A small masked image model, trained from scratch: trained on regions of photos with short descriptions (Visual Genome).
Rows from expert 17 of block 11 of the encoder, named by matrix and row number. Rows with one number belong to one neuron. Each number is 50 + 10 x the weight over its row's rms, rounded and kept within 0 to 99. All counts start at 0. After the name is the row's rms in percent of the matrix's.
# up: expert up (encoder.blocks.11.mlp.up, 64x64x128), inputs 0-127
# down: expert down (encoder.blocks.11.mlp.down, 64x128x64, transposed), outputs 0-127
up.31 020:49 44 50 49 48 51 51 56 36 51 58 35 50 49 58 28 54 26 50 57 50 53 56 52 49 43 49 44 49 43 48 69 38 50 47 30 51 47 55 14 60 45 47 51 47 47 49 41 54 49 50 48 45 54 64 47 52 48 49 50 48 51 52 49 24 46 51 57 55 61 47 47 50 27 62 54 71 44 57 46 83 36 49 43 73 56 47 72 55 54 58 51 48 57 50 62 57 43 49 76 62 48 67 49 37 57 48 57 69 58 41 31 52 45 42 29 60 53 45 53 44 53 53 56 52 44 48 41
up.32 019:53 36 49 59 50 49 38 45 42 45 55 39 54 43 71 50 60 35 45 60 76 51 43 46 51 52 49 40 49 47 43 85 38 50 46 50 48 64 56 44 59 58 57 45 49 52 61 26 50 51 47 41 71 51 60 51 80 41 62 31 45 54 34 50 34 45 59 50 45 62 51 57 63 36 42 48 35 25 46 64 53 55 54 58 54 50 53 56 56 55 59 33 45 65 71 49 49 50 43 51 32 58 50 55 49 52 37 56 49 49 59 47 42 44 49 56 34 53 55 52 44 67 49 54 51 52 31 49
up.33 091:51 48 51 50 51 52 51 49 58 64 47 53 38 50 44 49 63 59 73 52 53 49 51 43 47 58 44 70 54 37 38 29 59 55 50 48 49 44 50 41 48 66 59 50 57 54 53 50 51 47 62 48 53 40 43 52 42 53 78 37 55 31 40 54 40 46 47 38 50 53 53 49 59 40 50 48 45 43 53 92 37 48 55 46 62 48 59 41 47 23 87 55 38 71 44 58 53 52 48 45 36 52 54 51 33 46 40 48 51 54 61 43 50 65 42 48 67 49 40 51 62 64 48 56 44 41 46 49
up.34 011:53 51 47 42 39 54 35 49 55 63 57 47 43 44 60 46 58 40 32 49 55 54 63 43 59 40 51 48 50 68 72 75 45 46 53 88 49 60 53 51 54 40 50 45 62 49 45 61 53 49 49 45 51 36 83 49 41 47 30 44 48 53 50 49 50 51 50 52 49 45 38 56 21 57 38 49 70 54 51 52 52 79 48 54 60 47 50 46 44 68 48 55 48 55 47 48 52 48 63 57 44 54 61 40 20 51 49 66 51 42 52 58 50 47 49 44 39 50 42 52 37 56 42 50 37 48 41 44
up.35 020:50 56 44 59 49 77 48 40 52 53 54 42 54 88 56 45 71 24 49 48 55 47 65 47 47 35 63 46 61 49 52 56 46 44 62 63 44 60 60 31 51 53 64 66 37 64 51 43 52 49 51 37 50 53 68 40 52 65 33 38 40 41 55 48 47 51 42 49 46 56 51 49 40 42 38 37 51 51 44 81 65 47 49 49 43 46 46 45 50 66 49 50 29 56 38 51 67 53 48 62 48 48 52 46 46 71 47 56 53 50 50 56 49 55 45 55 32 55 35 43 43 58 51 51 49 50 36 40
up.36 024:42 47 42 49 45 50 39 46 46 51 55 53 50 60 70 47 54 16 57 49 49 38 51 51 44 45 49 53 56 57 47 44 30 48 51 50 54 33 58 30 49 78 46 50 50 51 52 43 47 56 47 77 49 60 49 55 51 62 25 53 41 60 64 51 27 50 53 34 46 70 50 43 50 46 61 52 65 38 45 51 47 58 36 52 59 48 55 53 52 62 38 55 51 62 38 42 80 47 59 69 66 48 62 47 50 58 48 62 46 64 53 45 46 53 66 55 39 59 52 43 49 53 45 58 44 33 58 55
up.37 021:60 73 56 52 30 36 49 43 51 52 56 62 47 47 72 56 49 56 47 53 60 46 56 48 38 49 45 53 61 43 59 54 59 47 43 64 51 54 64 59 56 62 50 64 66 50 83 58 56 55 60 48 50 57 49 39 34 49 56 50 47 63 53 49 67 42 50 58 43 28 42 51 37 54 44 35 72 60 56 58 60 30 45 66 62 38 50 59 50 49 54 36 36 48 34 27 54 44 51 46 38 30 58 42 39 60 49 36 49 44 44 49 56 55 48 48 33 53 43 45 45 53 57 60 31 49 65 50
up.38 015:51 49 58 47 49 44 70 28 50 49 54 68 60 50 44 46 47 53 49 51 52 55 68 45 55 65 55 38 39 51 44 46 52 47 61 42 49 44 46 53 63 51 46 48 61 40 63 53 58 55 57 59 45 52 34 66 55 39 50 46 40 43 54 51 44 56 84 52 60 49 53 42 49 53 47 59 52 38 37 50 65 51 41 44 59 40 46 53 61 81 50 52 47 52 38 47 73 43 50 46 50 45 54 46 51 71 67 22 50 49 56 31 50 42 46 51 47 49 66 51 36 71 45 45 43 19 43 43
up.39 012:58 42 48 57 42 47 56 43 46 51 49 56 50 31 49 48 83 38 31 73 73 51 65 48 48 48 49 46 56 50 36 64 39 51 50 56 33 44 84 45 50 49 56 59 37 51 50 41 53 58 46 52 63 52 60 41 26 57 46 50 52 45 47 49 56 48 48 56 50 47 70 46 46 42 55 47 58 53 43 23 51 32 49 44 62 33 49 61 51 55 34 37 51 50 48 29 67 51 56 58 51 49 56 53 51 60 63 43 51 47 47 46 59 46 51 39 58 49 50 54 53 56 66 71 39 49 50 33
up.40 014:52 48 44 59 71 57 51 51 58 51 57 45 50 49 53 44 48 47 50 35 48 59 37 70 67 70 49 69 60 46 28 51 62 58 47 54 50 77 71 51 38 47 70 46 49 36 46 49 59 51 46 22 45 37 37 12 59 52 45 53 44 50 59 36 50 51 56 54 62 50 52 37 48 45 48 55 49 48 54 36 52 70 51 60 45 40 59 48 32 50 48 67 53 53 49 37 56 49 55 40 54 60 46 50 41 56 44 48 43 60 64 55 52 40 51 32 53 46 48 39 44 50 50 52 58 50 35 31
up.41 172:51 60 63 48 49 47 46 54 48 49 50 54 49 51 55 52 49 47 48 51 31 50 56 54 40 66 47 47 52 48 49 48 33 63 48 60 56 42 46 61 49 50 47 54 52 53 69 50 12 29 47 67 62 57 50 47 52 55 48 45 34 51 57 34 66 49 45 50 50 57 51 49 53 78 55 74 45 47 63 28 54 59 40 52 50 54 44 49 45 48 46 45 36 42 53 29 62 50 18 45 54 39 45 53 48 52 53 52 68 60 49 49 33 59 80 44 47 49 48 36 64 51 42 54 43 39 55 66
up.42 018:49 44 58 44 55 53 51 59 44 50 61 33 46 44 48 48 45 51 36 50 63 45 55 51 81 44 49 48 47 53 50 66 69 45 46 46 50 44 39 48 64 46 60 59 50 43 44 51 64 54 45 58 42 50 47 27 28 41 36 52 68 53 39 43 46 57 53 52 51 43 46 56 52 58 52 74 70 65 49 09 46 54 56 49 71 48 54 64 49 46 50 40 61 29 51 46 48 40 63 51 50 46 40 48 60 52 49 48 51 51 58 54 72 42 49 25 60 55 50 40 41 34 55 50 54 58 49 41
up.43 024:42 56 51 65 45 54 45 44 46 49 40 51 40 51 59 43 66 68 49 38 45 45 80 22 52 61 39 46 44 52 70 62 52 47 49 58 58 74 49 56 53 52 41 50 52 59 32 59 46 57 59 49 68 53 52 60 32 55 48 63 43 43 54 50 55 34 46 32 46 63 45 47 43 44 55 38 48 63 50 64 43 47 66 60 68 50 50 50 37 57 46 45 34 61 48 46 51 50 48 41 44 26 60 48 50 43 55 47 46 25 45 61 45 59 47 55 37 61 39 47 50 51 38 60 48 47 70 71
up.44 021:62 48 49 66 41 48 30 43 64 54 46 58 34 46 70 53 41 42 42 58 39 68 54 62 41 64 46 63 55 73 54 29 56 64 45 94 52 41 65 39 51 52 54 60 51 41 65 63 61 46 46 48 52 49 58 43 35 71 49 56 48 61 51 48 50 28 52 49 46 30 38 50 52 58 47 43 54 56 53 42 57 55 48 61 50 47 48 41 33 56 49 47 56 54 47 57 53 55 43 63 49 40 48 48 50 48 37 50 48 53 40 45 44 41 50 44 39 37 54 48 37 69 58 58 38 33 49 49
up.45 019:49 57 54 64 29 47 28 60 44 53 56 65 61 77 44 50 43 39 54 48 58 47 44 65 36 48 48 52 56 56 56 51 57 51 51 54 48 78 56 48 36 32 24 33 59 45 75 55 34 30 54 34 51 60 59 35 55 48 58 45 53 59 57 39 50 52 50 50 40 72 37 43 60 40 53 58 46 49 50 45 46 55 61 51 60 48 52 43 65 44 50 51 52 49 47 29 23 57 55 43 48 55 50 34 37 52 37 50 48 55 56 54 54 46 47 49 49 56 61 50 54 49 65 50 46 55 40 68
up.46 016:64 46 46 45 78 48 46 52 50 50 48 45 44 49 60 50 60 43 49 59 45 80 54 54 67 47 32 58 52 51 55 52 43 46 36 47 70 48 53 49 70 40 36 53 56 51 50 49 47 47 49 47 52 42 60 51 68 50 53 39 47 41 50 49 61 50 48 52 56 56 64 46 51 65 46 48 64 54 50 41 73 42 55 45 24 37 34 44 35 45 69 49 41 51 67 50 52 51 52 59 52 46 31 50 44 34 47 47 52 94 47 31 48 51 59 56 50 38 51 47 46 53 40 50 43 48 33 53
up.47 030:44 52 36 49 57 54 44 41 46 53 56 54 71 38 54 58 64 49 48 52 40 53 47 52 55 31 45 80 47 36 49 43 38 52 62 69 48 46 64 40 54 59 48 53 47 43 55 60 48 37 37 50 50 44 51 44 52 54 63 53 45 50 53 48 52 27 51 49 47 53 48 48 52 51 51 51 43 50 51 45 39 40 44 51 55 64 49 53 54 47 23 47 42 38 70 54 52 60 51 67 58 61 43 60 48 37 50 69 50 49 50 51 45 45 38 51 39 52 42 73 47 32 58 54 46 60 51 00
up.48 020:49 55 53 44 68 30 54 34 54 31 53 49 49 48 57 28 65 26 65 50 58 62 51 66 46 25 51 63 40 35 59 53 46 45 36 50 65 33 51 48 80 48 41 62 45 56 33 57 70 62 45 48 48 57 51 50 47 49 51 48 50 44 52 51 51 45 50 35 53 47 51 43 45 43 38 51 49 52 56 67 74 50 50 43 44 50 53 51 45 54 51 43 57 42 51 48 49 49 82 67 53 48 56 39 54 71 50 47 50 62 47 47 62 51 50 53 41 48 42 34 44 65 53 43 63 51 62 37
up.49 020:49 78 50 64 49 73 48 53 49 50 49 52 57 51 32 46 53 30 54 55 53 46 60 59 47 67 52 51 58 55 45 49 91 56 51 57 36 50 65 54 47 52 50 33 45 49 50 51 45 40 28 47 51 50 50 48 49 52 40 51 46 56 49 48 50 50 41 42 25 55 46 56 58 57 39 54 29 42 38 52 27 55 46 42 44 53 57 64 61 47 42 45 51 52 61 57 39 51 31 48 49 49 50 55 47 51 46 63 52 48 45 59 55 35 53 51 53 55 48 61 49 50 53 61 51 56 79 17
up.50 018:51 78 39 51 50 74 48 38 50 52 48 51 53 46 55 59 57 53 45 49 58 44 56 33 41 58 54 66 49 53 53 44 54 51 51 68 32 60 72 47 50 42 51 56 53 51 54 62 39 50 39 57 56 38 63 43 48 62 43 41 52 58 57 42 48 41 42 50 50 48 56 52 56 53 56 48 49 63 43 39 27 53 50 59 54 69 55 50 56 51 39 41 44 49 72 52 53 52 41 61 24 48 49 55 42 44 35 82 34 47 46 54 39 31 52 60 23 38 47 55 51 41 50 51 34 64 61 37
up.51 306:47 48 54 45 61 38 47 50 55 57 53 51 61 58 49 40 59 74 62 54 37 48 58 60 44 51 48 68 57 46 39 15 42 44 49 51 63 46 42 45 54 58 52 42 44 56 50 54 28 41 45 53 50 50 42 50 59 51 86 45 50 34 43 52 53 52 52 56 48 46 63 51 51 62 45 72 41 43 53 51 49 20 41 53 53 46 61 46 55 28 49 54 24 51 54 38 44 50 61 53 53 41 49 49 51 58 56 48 59 64 34 41 49 71 44 73 51 50 50 46 63 51 51 54 36 50 35 57
up.52 383:48 33 48 49 49 28 65 51 38 50 66 58 47 50 41 48 52 47 50 48 68 42 40 52 53 58 47 51 46 40 54 52 57 51 54 24 51 62 36 45 43 66 50 63 46 56 69 62 56 56 49 72 29 48 49 56 55 49 50 33 47 42 51 52 37 48 66 52 70 17 57 81 46 68 59 45 42 44 49 52 36 49 78 52 47 37 56 57 56 47 52 41 33 44 37 53 47 51 41 62 52 45 58 51 60 53 65 40 56 54 44 38 60 52 47 51 52 55 49 50 48 64 51 45 45 61 45 39
up.53 017:64 52 49 50 46 51 26 49 65 48 38 51 67 47 58 49 42 40 50 64 63 54 47 44 60 29 53 49 28 55 46 34 67 48 50 71 52 32 57 39 35 52 26 43 56 50 50 56 44 50 40 66 48 47 45 33 49 51 51 51 43 48 50 39 60 57 46 49 47 63 53 45 55 60 50 49 48 53 51 62 51 57 54 59 54 61 53 25 58 37 52 45 56 46 69 40 56 58 60 56 94 53 39 46 50 44 48 53 55 45 27 38 51 54 60 49 45 36 39 40 50 50 50 50 52 44 51 66
up.54 020:46 52 63 66 52 58 49 43 51 54 47 41 50 57 82 34 61 37 51 51 65 51 65 58 61 59 54 45 49 48 39 67 69 46 51 85 53 56 40 42 50 50 36 44 44 50 32 55 54 48 48 50 56 57 44 52 64 51 55 49 49 56 47 47 36 49 50 48 48 54 45 48 36 42 39 47 39 47 49 77 59 41 59 46 56 45 61 46 69 58 54 52 53 48 50 49 50 51 39 59 46 44 40 32 49 62 44 54 48 16 43 42 51 51 43 62 33 35 38 47 38 77 49 45 49 41 41 54
up.55 020:42 50 50 35 50 48 62 41 51 59 48 48 38 35 55 37 52 72 52 24 47 54 48 50 41 53 44 51 54 71 50 45 49 47 48 61 39 48 43 50 43 38 53 54 41 55 87 41 50 46 48 80 55 65 56 40 43 51 48 51 48 45 44 54 53 55 56 61 58 51 75 55 47 50 55 45 40 44 47 41 59 51 36 54 33 48 53 12 47 61 55 66 50 48 52 57 51 51 60 55 46 45 55 45 38 31 49 56 42 58 49 51 66 56 51 51 38 35 52 32 54 72 47 50 42 50 40 52
up.56 019:43 47 51 23 35 61 52 42 44 55 50 53 53 56 33 53 56 24 54 55 67 45 43 43 50 50 83 50 50 44 51 31 48 50 64 53 30 55 43 66 39 53 52 42 51 48 48 46 40 35 45 46 45 64 38 55 58 47 52 51 42 47 55 58 47 56 54 56 44 56 73 50 36 45 31 40 54 33 37 64 51 59 51 42 44 51 53 39 63 62 56 73 51 49 38 37 53 50 51 43 40 60 62 47 66 60 66 44 38 63 54 49 62 44 29 54 59 40 55 50 58 63 50 46 54 37 40 51
up.57 021:43 62 49 51 41 34 49 49 51 49 49 61 44 47 53 50 42 54 47 40 56 63 42 56 46 51 51 65 52 51 51 46 54 47 47 69 52 58 39 55 51 39 45 50 56 51 53 55 49 51 59 52 51 30 51 69 57 54 70 50 57 37 51 52 87 48 62 37 50 33 52 42 51 62 50 49 42 63 55 47 48 64 41 50 03 40 46 44 44 46 41 46 50 47 70 40 21 61 61 52 38 47 30 61 51 29 49 47 40 47 54 53 54 38 49 73 57 53 54 51 54 57 46 47 46 52 55 57
down.31 021:52 45 52 64 70 53 48 61 66 33 40 63 42 38 61 43 47 47 54 53 56 17 50 45 63 56 64 51 54 29 47 48 57 50 51 54 51 63 47 60 45 58 33 67 44 54 55 44 42 33 51 51 58 41 53 46 54 47 48 60 54 23 50 57 41 76 41 49 41 56 64 56 44 52 50 54 44 32 44 45 40 48 52 69 46 52 53 58 19 50 46 62 50 55 70 50 51 49 50 65 59 48 58 39 50 44 57 44 55 54 54 49 49 49 36 48 51 50 61 47 51 64 44 50 51 50 17 58
down.32 019:67 57 49 55 66 41 51 28 59 49 34 43 51 59 68 48 51 55 45 71 47 50 52 38 41 53 36 26 57 59 44 47 56 54 64 49 55 55 65 39 26 50 48 61 54 50 42 52 38 31 50 51 52 46 32 48 71 59 52 51 45 51 51 54 50 53 47 56 49 48 46 50 56 34 65 50 65 58 54 44 36 46 51 58 44 54 40 48 23 56 48 48 56 53 52 60 52 61 50 48 44 51 47 53 52 51 61 49 63 31 55 44 51 41 07 60 54 48 61 49 51 53 38 53 56 27 40 46
down.33 086:62 55 39 51 52 55 47 49 28 34 35 53 50 49 62 54 23 64 62 46 47 51 56 50 47 53 55 23 42 46 57 51 42 60 53 48 51 58 71 57 42 45 48 60 55 58 51 47 37 55 50 53 52 57 74 51 55 45 29 51 37 71 45 40 57 54 53 49 40 79 50 47 52 54 46 32 44 53 53 17 55 51 68 60 45 50 39 51 49 78 29 50 50 41 61 47 51 37 33 52 47 52 57 60 55 55 61 48 49 31 51 50 47 49 46 51 36 42 55 53 51 42 43 53 48 44 52 45
down.34 016:55 54 63 52 45 53 53 43 50 63 51 52 37 51 48 58 51 48 52 35 51 47 43 55 44 30 49 56 44 52 50 46 51 30 38 73 54 51 35 44 61 53 56 44 53 47 54 52 49 51 52 61 64 54 55 43 45 54 44 40 50 54 53 50 40 48 31 41 38 50 48 52 43 52 68 48 67 51 64 60 35 49 41 43 36 41 54 22 58 50 46 55 58 69 52 19 71 43 70 42 50 48 28 49 44 14 52 50 58 55 50 51 54 58 57 54 51 77 67 45 53 51 36 49 54 56 50 56
down.35 022:59 50 63 49 32 62 67 50 78 55 56 50 50 58 49 48 51 51 23 61 44 42 42 53 52 59 46 42 60 57 37 47 72 43 49 62 64 45 61 24 49 61 44 51 53 50 40 51 42 51 58 38 51 51 56 45 18 51 55 49 41 65 52 37 49 47 40 67 36 59 44 47 42 55 54 45 61 55 50 50 37 67 47 45 50 41 41 50 36 63 47 62 47 50 61 60 45 50 85 52 62 44 48 54 38 58 46 44 48 47 57 28 57 67 51 33 45 48 59 51 47 58 51 49 59 55 44 45
down.36 022:47 50 43 49 46 53 47 52 62 34 50 50 54 56 40 55 51 45 50 61 59 46 57 48 48 50 59 42 49 50 40 44 62 48 60 57 55 48 59 43 49 52 35 40 34 51 51 55 51 72 50 52 54 54 51 43 19 58 56 53 29 57 50 51 56 53 44 53 48 64 61 33 59 50 39 49 49 40 50 44 53 73 22 45 61 50 63 76 16 73 36 70 52 51 48 50 55 50 49 57 59 31 63 44 32 56 56 36 44 59 40 58 59 61 40 47 38 50 49 42 46 47 48 54 62 50 30 55
down.37 022:55 54 38 54 46 37 50 47 43 59 36 52 30 48 47 48 30 52 29 49 55 37 58 51 49 36 50 67 45 50 35 40 53 38 51 44 66 48 37 40 63 60 47 52 57 50 46 69 50 56 47 54 47 67 51 65 45 50 56 71 40 39 47 53 45 47 51 51 30 40 52 42 48 48 48 49 71 58 53 68 57 46 50 51 63 59 50 46 47 42 64 47 61 70 49 49 51 33 63 57 40 58 62 49 54 52 50 33 53 51 47 51 74 18 58 51 50 53 59 53 38 41 58 53 48 52 18 41
down.38 016:50 76 50 52 44 51 33 59 43 36 54 52 52 55 43 53 40 56 45 47 52 50 48 40 45 25 55 51 51 58 45 38 55 50 53 52 42 50 51 71 69 48 40 59 60 53 54 54 46 59 50 35 51 76 53 46 63 47 48 58 34 29 42 57 71 50 53 51 44 30 44 54 54 43 46 49 37 43 40 44 51 48 52 51 68 39 64 48 55 49 78 25 33 49 50 56 51 54 54 51 35 62 51 52 51 41 63 33 60 59 76 54 57 32 50 43 55 54 50 46 52 37 53 43 59 47 34 39
down.39 013:51 73 55 40 54 48 49 52 58 36 46 52 55 47 55 50 42 51 47 44 44 50 51 56 37 45 50 31 55 45 35 30 62 39 49 51 51 52 71 35 46 51 47 60 51 50 50 62 47 51 55 46 55 77 62 50 50 50 42 65 44 69 41 66 63 56 61 52 46 52 49 47 35 47 45 48 46 35 53 53 55 50 41 36 58 41 47 48 63 58 64 49 43 50 73 51 46 50 64 63 60 51 40 69 48 26 51 49 62 43 40 34 55 36 67 28 40 62 46 28 48 41 51 40 73 55 36 41
down.40 016:49 51 50 61 53 46 80 46 55 05 32 46 48 44 52 65 58 48 51 46 44 51 44 55 49 51 45 36 55 39 53 45 41 46 50 68 20 57 63 41 53 27 50 56 55 55 62 54 44 38 52 60 51 47 55 25 47 48 60 50 42 57 45 48 49 41 61 52 49 62 37 57 50 49 65 48 53 50 55 61 57 55 53 31 51 61 45 61 48 55 55 53 42 49 62 50 40 72 34 50 63 53 25 52 27 46 52 53 60 47 61 56 52 54 58 49 57 61 50 45 47 42 37 48 48 56 49 47
down.41 162:49 48 28 47 52 52 46 51 41 66 48 55 48 59 48 50 54 61 34 58 48 60 51 59 49 52 44 48 50 57 32 50 58 48 47 45 47 48 50 38 54 50 57 44 60 51 40 50 71 58 50 49 50 50 33 48 61 48 52 65 57 50 44 69 31 51 37 48 29 49 59 48 56 50 57 18 59 46 51 81 50 53 67 52 37 48 45 56 49 62 52 55 63 47 60 50 44 44 99 51 51 51 53 47 47 31 58 58 42 53 46 48 46 39 50 48 40 45 49 47 50 48 51 55 54 50 43 38
down.42 018:52 56 50 47 53 39 46 60 47 51 32 57 55 24 48 44 42 30 63 26 58 47 54 52 49 51 57 57 50 40 68 48 42 50 50 39 29 53 65 53 61 46 30 64 36 53 67 47 45 40 57 51 49 62 40 50 66 36 53 42 48 32 66 46 54 57 51 35 49 34 60 63 50 38 53 49 50 40 43 40 61 38 59 38 60 62 66 52 48 55 66 47 54 45 50 51 58 77 54 53 58 50 32 52 70 45 37 48 48 55 47 59 52 38 57 41 48 51 57 42 48 51 41 54 56 49 51 80
down.43 028:58 53 58 50 53 47 37 50 47 54 67 56 46 51 59 48 53 76 47 34 55 53 35 51 46 37 55 63 54 64 46 37 49 42 61 47 84 35 22 47 40 61 49 39 52 38 48 52 66 66 51 34 49 55 50 47 51 65 62 42 54 50 60 37 53 48 41 49 43 57 49 39 40 50 60 44 46 47 56 52 32 50 49 51 58 50 56 42 73 26 38 52 60 48 32 38 56 45 66 52 44 50 60 47 51 33 46 47 46 50 36 50 46 58 59 38 47 53 71 58 68 53 70 58 42 46 41 53
down.44 020:58 68 47 44 54 43 48 39 52 58 30 45 55 52 48 56 50 47 50 57 42 48 66 50 45 59 44 50 41 38 47 27 50 31 49 74 54 46 49 35 70 52 62 58 63 51 50 52 50 60 44 50 65 56 49 50 34 59 55 71 29 60 53 50 43 37 45 50 32 67 47 46 47 44 48 50 62 55 53 45 61 52 39 44 52 41 51 44 53 47 38 35 38 74 79 26 52 49 51 57 55 48 53 40 63 49 63 56 45 53 44 53 49 54 54 49 43 53 36 60 58 25 60 51 60 74 60 40
down.45 021:51 37 41 50 37 44 71 51 57 51 49 37 52 48 50 27 42 67 31 76 52 45 55 47 66 56 47 52 40 77 54 53 49 44 47 61 51 51 26 54 39 49 52 54 42 42 46 68 31 54 54 53 59 37 50 76 47 47 41 42 50 51 59 55 47 39 50 48 52 38 46 52 57 44 49 56 60 49 39 83 50 55 30 57 65 48 49 51 36 57 52 52 56 48 73 55 35 60 40 54 53 47 49 52 53 49 51 59 38 50 54 52 50 63 45 56 46 54 44 49 52 34 51 61 30 49 51 30
down.46 019:45 48 50 35 53 48 40 50 58 76 43 43 51 55 59 43 48 53 51 55 25 39 31 43 46 49 51 51 50 42 51 40 68 50 52 60 51 38 58 17 58 39 48 40 64 54 18 49 60 46 39 62 63 46 59 51 50 61 59 60 39 49 52 49 39 30 51 43 48 49 44 76 55 47 46 48 63 50 37 59 35 36 56 49 45 68 40 55 54 59 52 48 38 50 49 54 44 55 49 69 59 51 44 47 28 47 56 53 54 51 51 51 70 34 47 54 55 59 32 54 58 54 43 50 66 56 49 51
down.47 027:31 59 77 51 49 47 58 45 44 37 47 61 52 48 50 50 65 33 32 48 59 57 50 52 35 59 41 52 40 56 42 53 53 54 49 60 46 43 54 35 48 52 60 62 47 50 51 64 50 51 62 38 49 35 47 32 27 51 52 54 70 41 50 43 57 50 49 48 73 44 50 51 38 41 48 54 70 64 57 53 55 59 46 35 52 49 40 69 54 36 45 58 49 48 62 38 37 48 69 57 73 35 46 45 52 52 54 55 22 57 28 35 72 63 58 49 56 49 42 49 55 47 59 45 57 50 46 49
down.48 020:48 50 40 52 65 47 52 62 48 60 34 42 35 63 49 47 39 45 59 49 49 29 53 50 55 14 49 53 59 55 50 41 49 55 53 56 50 50 47 39 53 48 35 38 62 69 36 52 40 47 58 71 62 48 50 49 57 51 54 59 48 49 65 47 42 56 55 54 51 29 60 44 55 35 48 49 58 49 45 24 69 34 45 46 50 80 63 41 39 55 47 54 43 51 45 53 46 47 50 62 50 50 50 37 43 77 48 31 59 56 35 59 52 43 51 52 52 52 67 69 33 47 62 50 46 49 50 53
down.49 021:46 63 47 56 53 58 74 34 43 37 31 43 59 49 35 51 49 54 40 50 39 54 58 54 50 65 46 35 53 60 67 57 67 54 43 52 42 48 56 50 65 49 54 48 44 49 53 52 29 57 60 53 45 48 49 49 45 51 49 60 50 62 62 43 55 55 39 45 68 47 52 20 57 49 55 53 46 51 94 47 42 61 41 43 42 43 31 53 44 51 30 51 47 34 70 75 35 48 55 44 56 43 57 57 52 47 53 50 28 42 53 48 51 50 51 50 48 50 62 50 46 42 51 51 46 48 54 33
down.50 022:58 59 51 50 29 54 48 42 47 44 51 44 46 56 45 48 53 38 37 50 50 77 46 50 47 47 37 59 60 76 50 53 66 50 49 47 55 37 52 45 44 50 69 54 51 48 52 50 53 48 47 55 40 50 35 36 37 38 38 43 56 61 47 39 41 48 52 52 62 62 51 46 47 45 67 57 58 64 91 66 44 71 50 32 51 48 29 49 50 32 29 50 54 51 49 49 50 48 71 52 72 33 51 51 59 38 52 51 33 50 47 55 42 48 51 49 55 58 50 52 47 34 63 52 50 53 65 54
down.51 338:53 69 28 54 39 61 50 59 27 46 50 51 40 46 56 50 31 40 48 39 58 49 51 60 52 51 50 43 53 54 49 66 50 73 51 50 54 54 50 43 49 54 47 65 76 58 45 52 65 44 51 51 57 55 45 52 64 52 31 57 57 54 53 38 39 64 52 37 37 47 49 49 52 45 46 04 52 44 59 42 52 47 73 57 42 50 37 58 50 71 61 48 74 47 58 51 36 39 57 52 42 57 55 48 53 40 54 40 52 37 57 44 50 41 42 26 48 50 49 55 53 48 48 42 46 45 49 43
down.52 437:53 63 37 52 48 68 22 48 54 41 29 40 51 48 50 55 49 35 52 38 28 50 52 51 50 49 59 21 50 49 54 36 37 62 58 65 50 45 64 33 52 51 50 46 57 69 48 48 28 46 57 52 58 70 50 49 53 52 33 53 63 53 56 50 56 62 50 46 47 53 46 45 52 08 48 46 55 50 50 47 63 27 47 50 48 48 58 61 61 57 38 51 69 48 65 49 55 48 52 52 50 50 44 45 49 48 50 48 47 50 55 53 49 50 59 53 51 70 59 48 48 41 48 65 61 38 47 67
down.53 020:38 50 51 41 45 51 41 51 53 49 56 47 55 64 28 44 51 32 48 55 61 63 60 48 55 53 58 55 45 29 49 50 54 53 52 43 44 29 65 47 50 50 56 38 51 60 49 47 72 54 43 41 50 53 63 50 45 58 48 58 39 32 63 49 52 49 49 56 76 42 41 50 37 52 12 44 52 57 50 50 57 72 41 52 66 57 46 52 41 73 61 64 40 42 44 57 37 51 48 48 46 35 71 45 65 52 46 55 40 48 45 58 49 45 48 51 47 49 36 45 49 27 48 44 66 69 69 49
down.54 022:56 63 49 59 62 45 53 45 55 40 45 50 37 54 52 50 41 60 42 53 39 39 48 43 71 46 51 37 70 50 57 50 51 66 62 68 64 46 57 24 50 64 42 63 61 66 49 57 11 43 55 30 54 72 49 56 49 66 52 50 45 58 67 41 54 51 51 54 36 41 36 34 50 29 52 46 49 41 47 34 50 60 50 52 53 51 54 39 43 56 54 35 45 52 50 53 36 44 53 52 45 57 59 47 45 50 57 40 62 43 52 64 33 54 51 43 75 49 57 56 37 47 55 43 52 41 44 45
down.55 020:52 52 44 48 40 41 49 53 50 54 59 53 47 66 45 51 59 45 64 51 48 54 52 21 48 28 49 69 46 49 32 39 51 45 34 57 63 62 51 50 65 30 48 49 70 33 40 42 55 31 36 51 54 53 50 38 54 51 44 55 48 49 50 43 52 41 75 38 49 46 51 53 50 49 59 32 48 52 45 47 50 55 54 37 52 51 45 43 73 27 70 49 44 69 39 48 51 41 54 49 48 65 58 52 40 41 75 72 69 49 59 63 57 51 53 48 64 49 49 66 61 47 53 56 39 50 45 55
down.56 021:55 43 52 58 18 58 59 59 59 45 88 54 53 55 49 39 38 60 49 53 51 68 42 47 49 50 52 46 45 72 60 51 49 61 46 60 35 58 56 66 53 40 47 51 50 38 49 51 26 51 55 50 34 68 67 54 39 39 38 52 50 57 57 52 61 43 50 54 51 38 39 50 50 53 39 51 37 49 56 54 39 55 51 45 48 43 59 48 52 49 66 49 37 52 62 57 65 33 58 40 48 47 53 62 26 54 55 36 56 52 54 35 52 66 70 49 48 50 43 43 44 47 34 34 49 38 54 38
down.57 025:47 51 54 43 44 45 49 48 55 65 56 50 51 58 35 50 71 65 52 52 37 52 37 58 43 29 40 44 35 59 56 52 51 50 33 56 52 49 20 40 63 45 67 34 79 51 43 55 69 52 39 57 51 43 42 45 48 56 56 37 48 58 62 44 43 33 57 54 51 53 35 60 51 52 57 50 60 61 30 50 53 30 49 49 54 49 40 40 85 47 67 48 57 56 37 44 46 58 61 48 53 61 38 53 41 47 34 63 64 48 50 57 50 57 54 54 47 56 33 53 47 44 58 44 60 54 61 53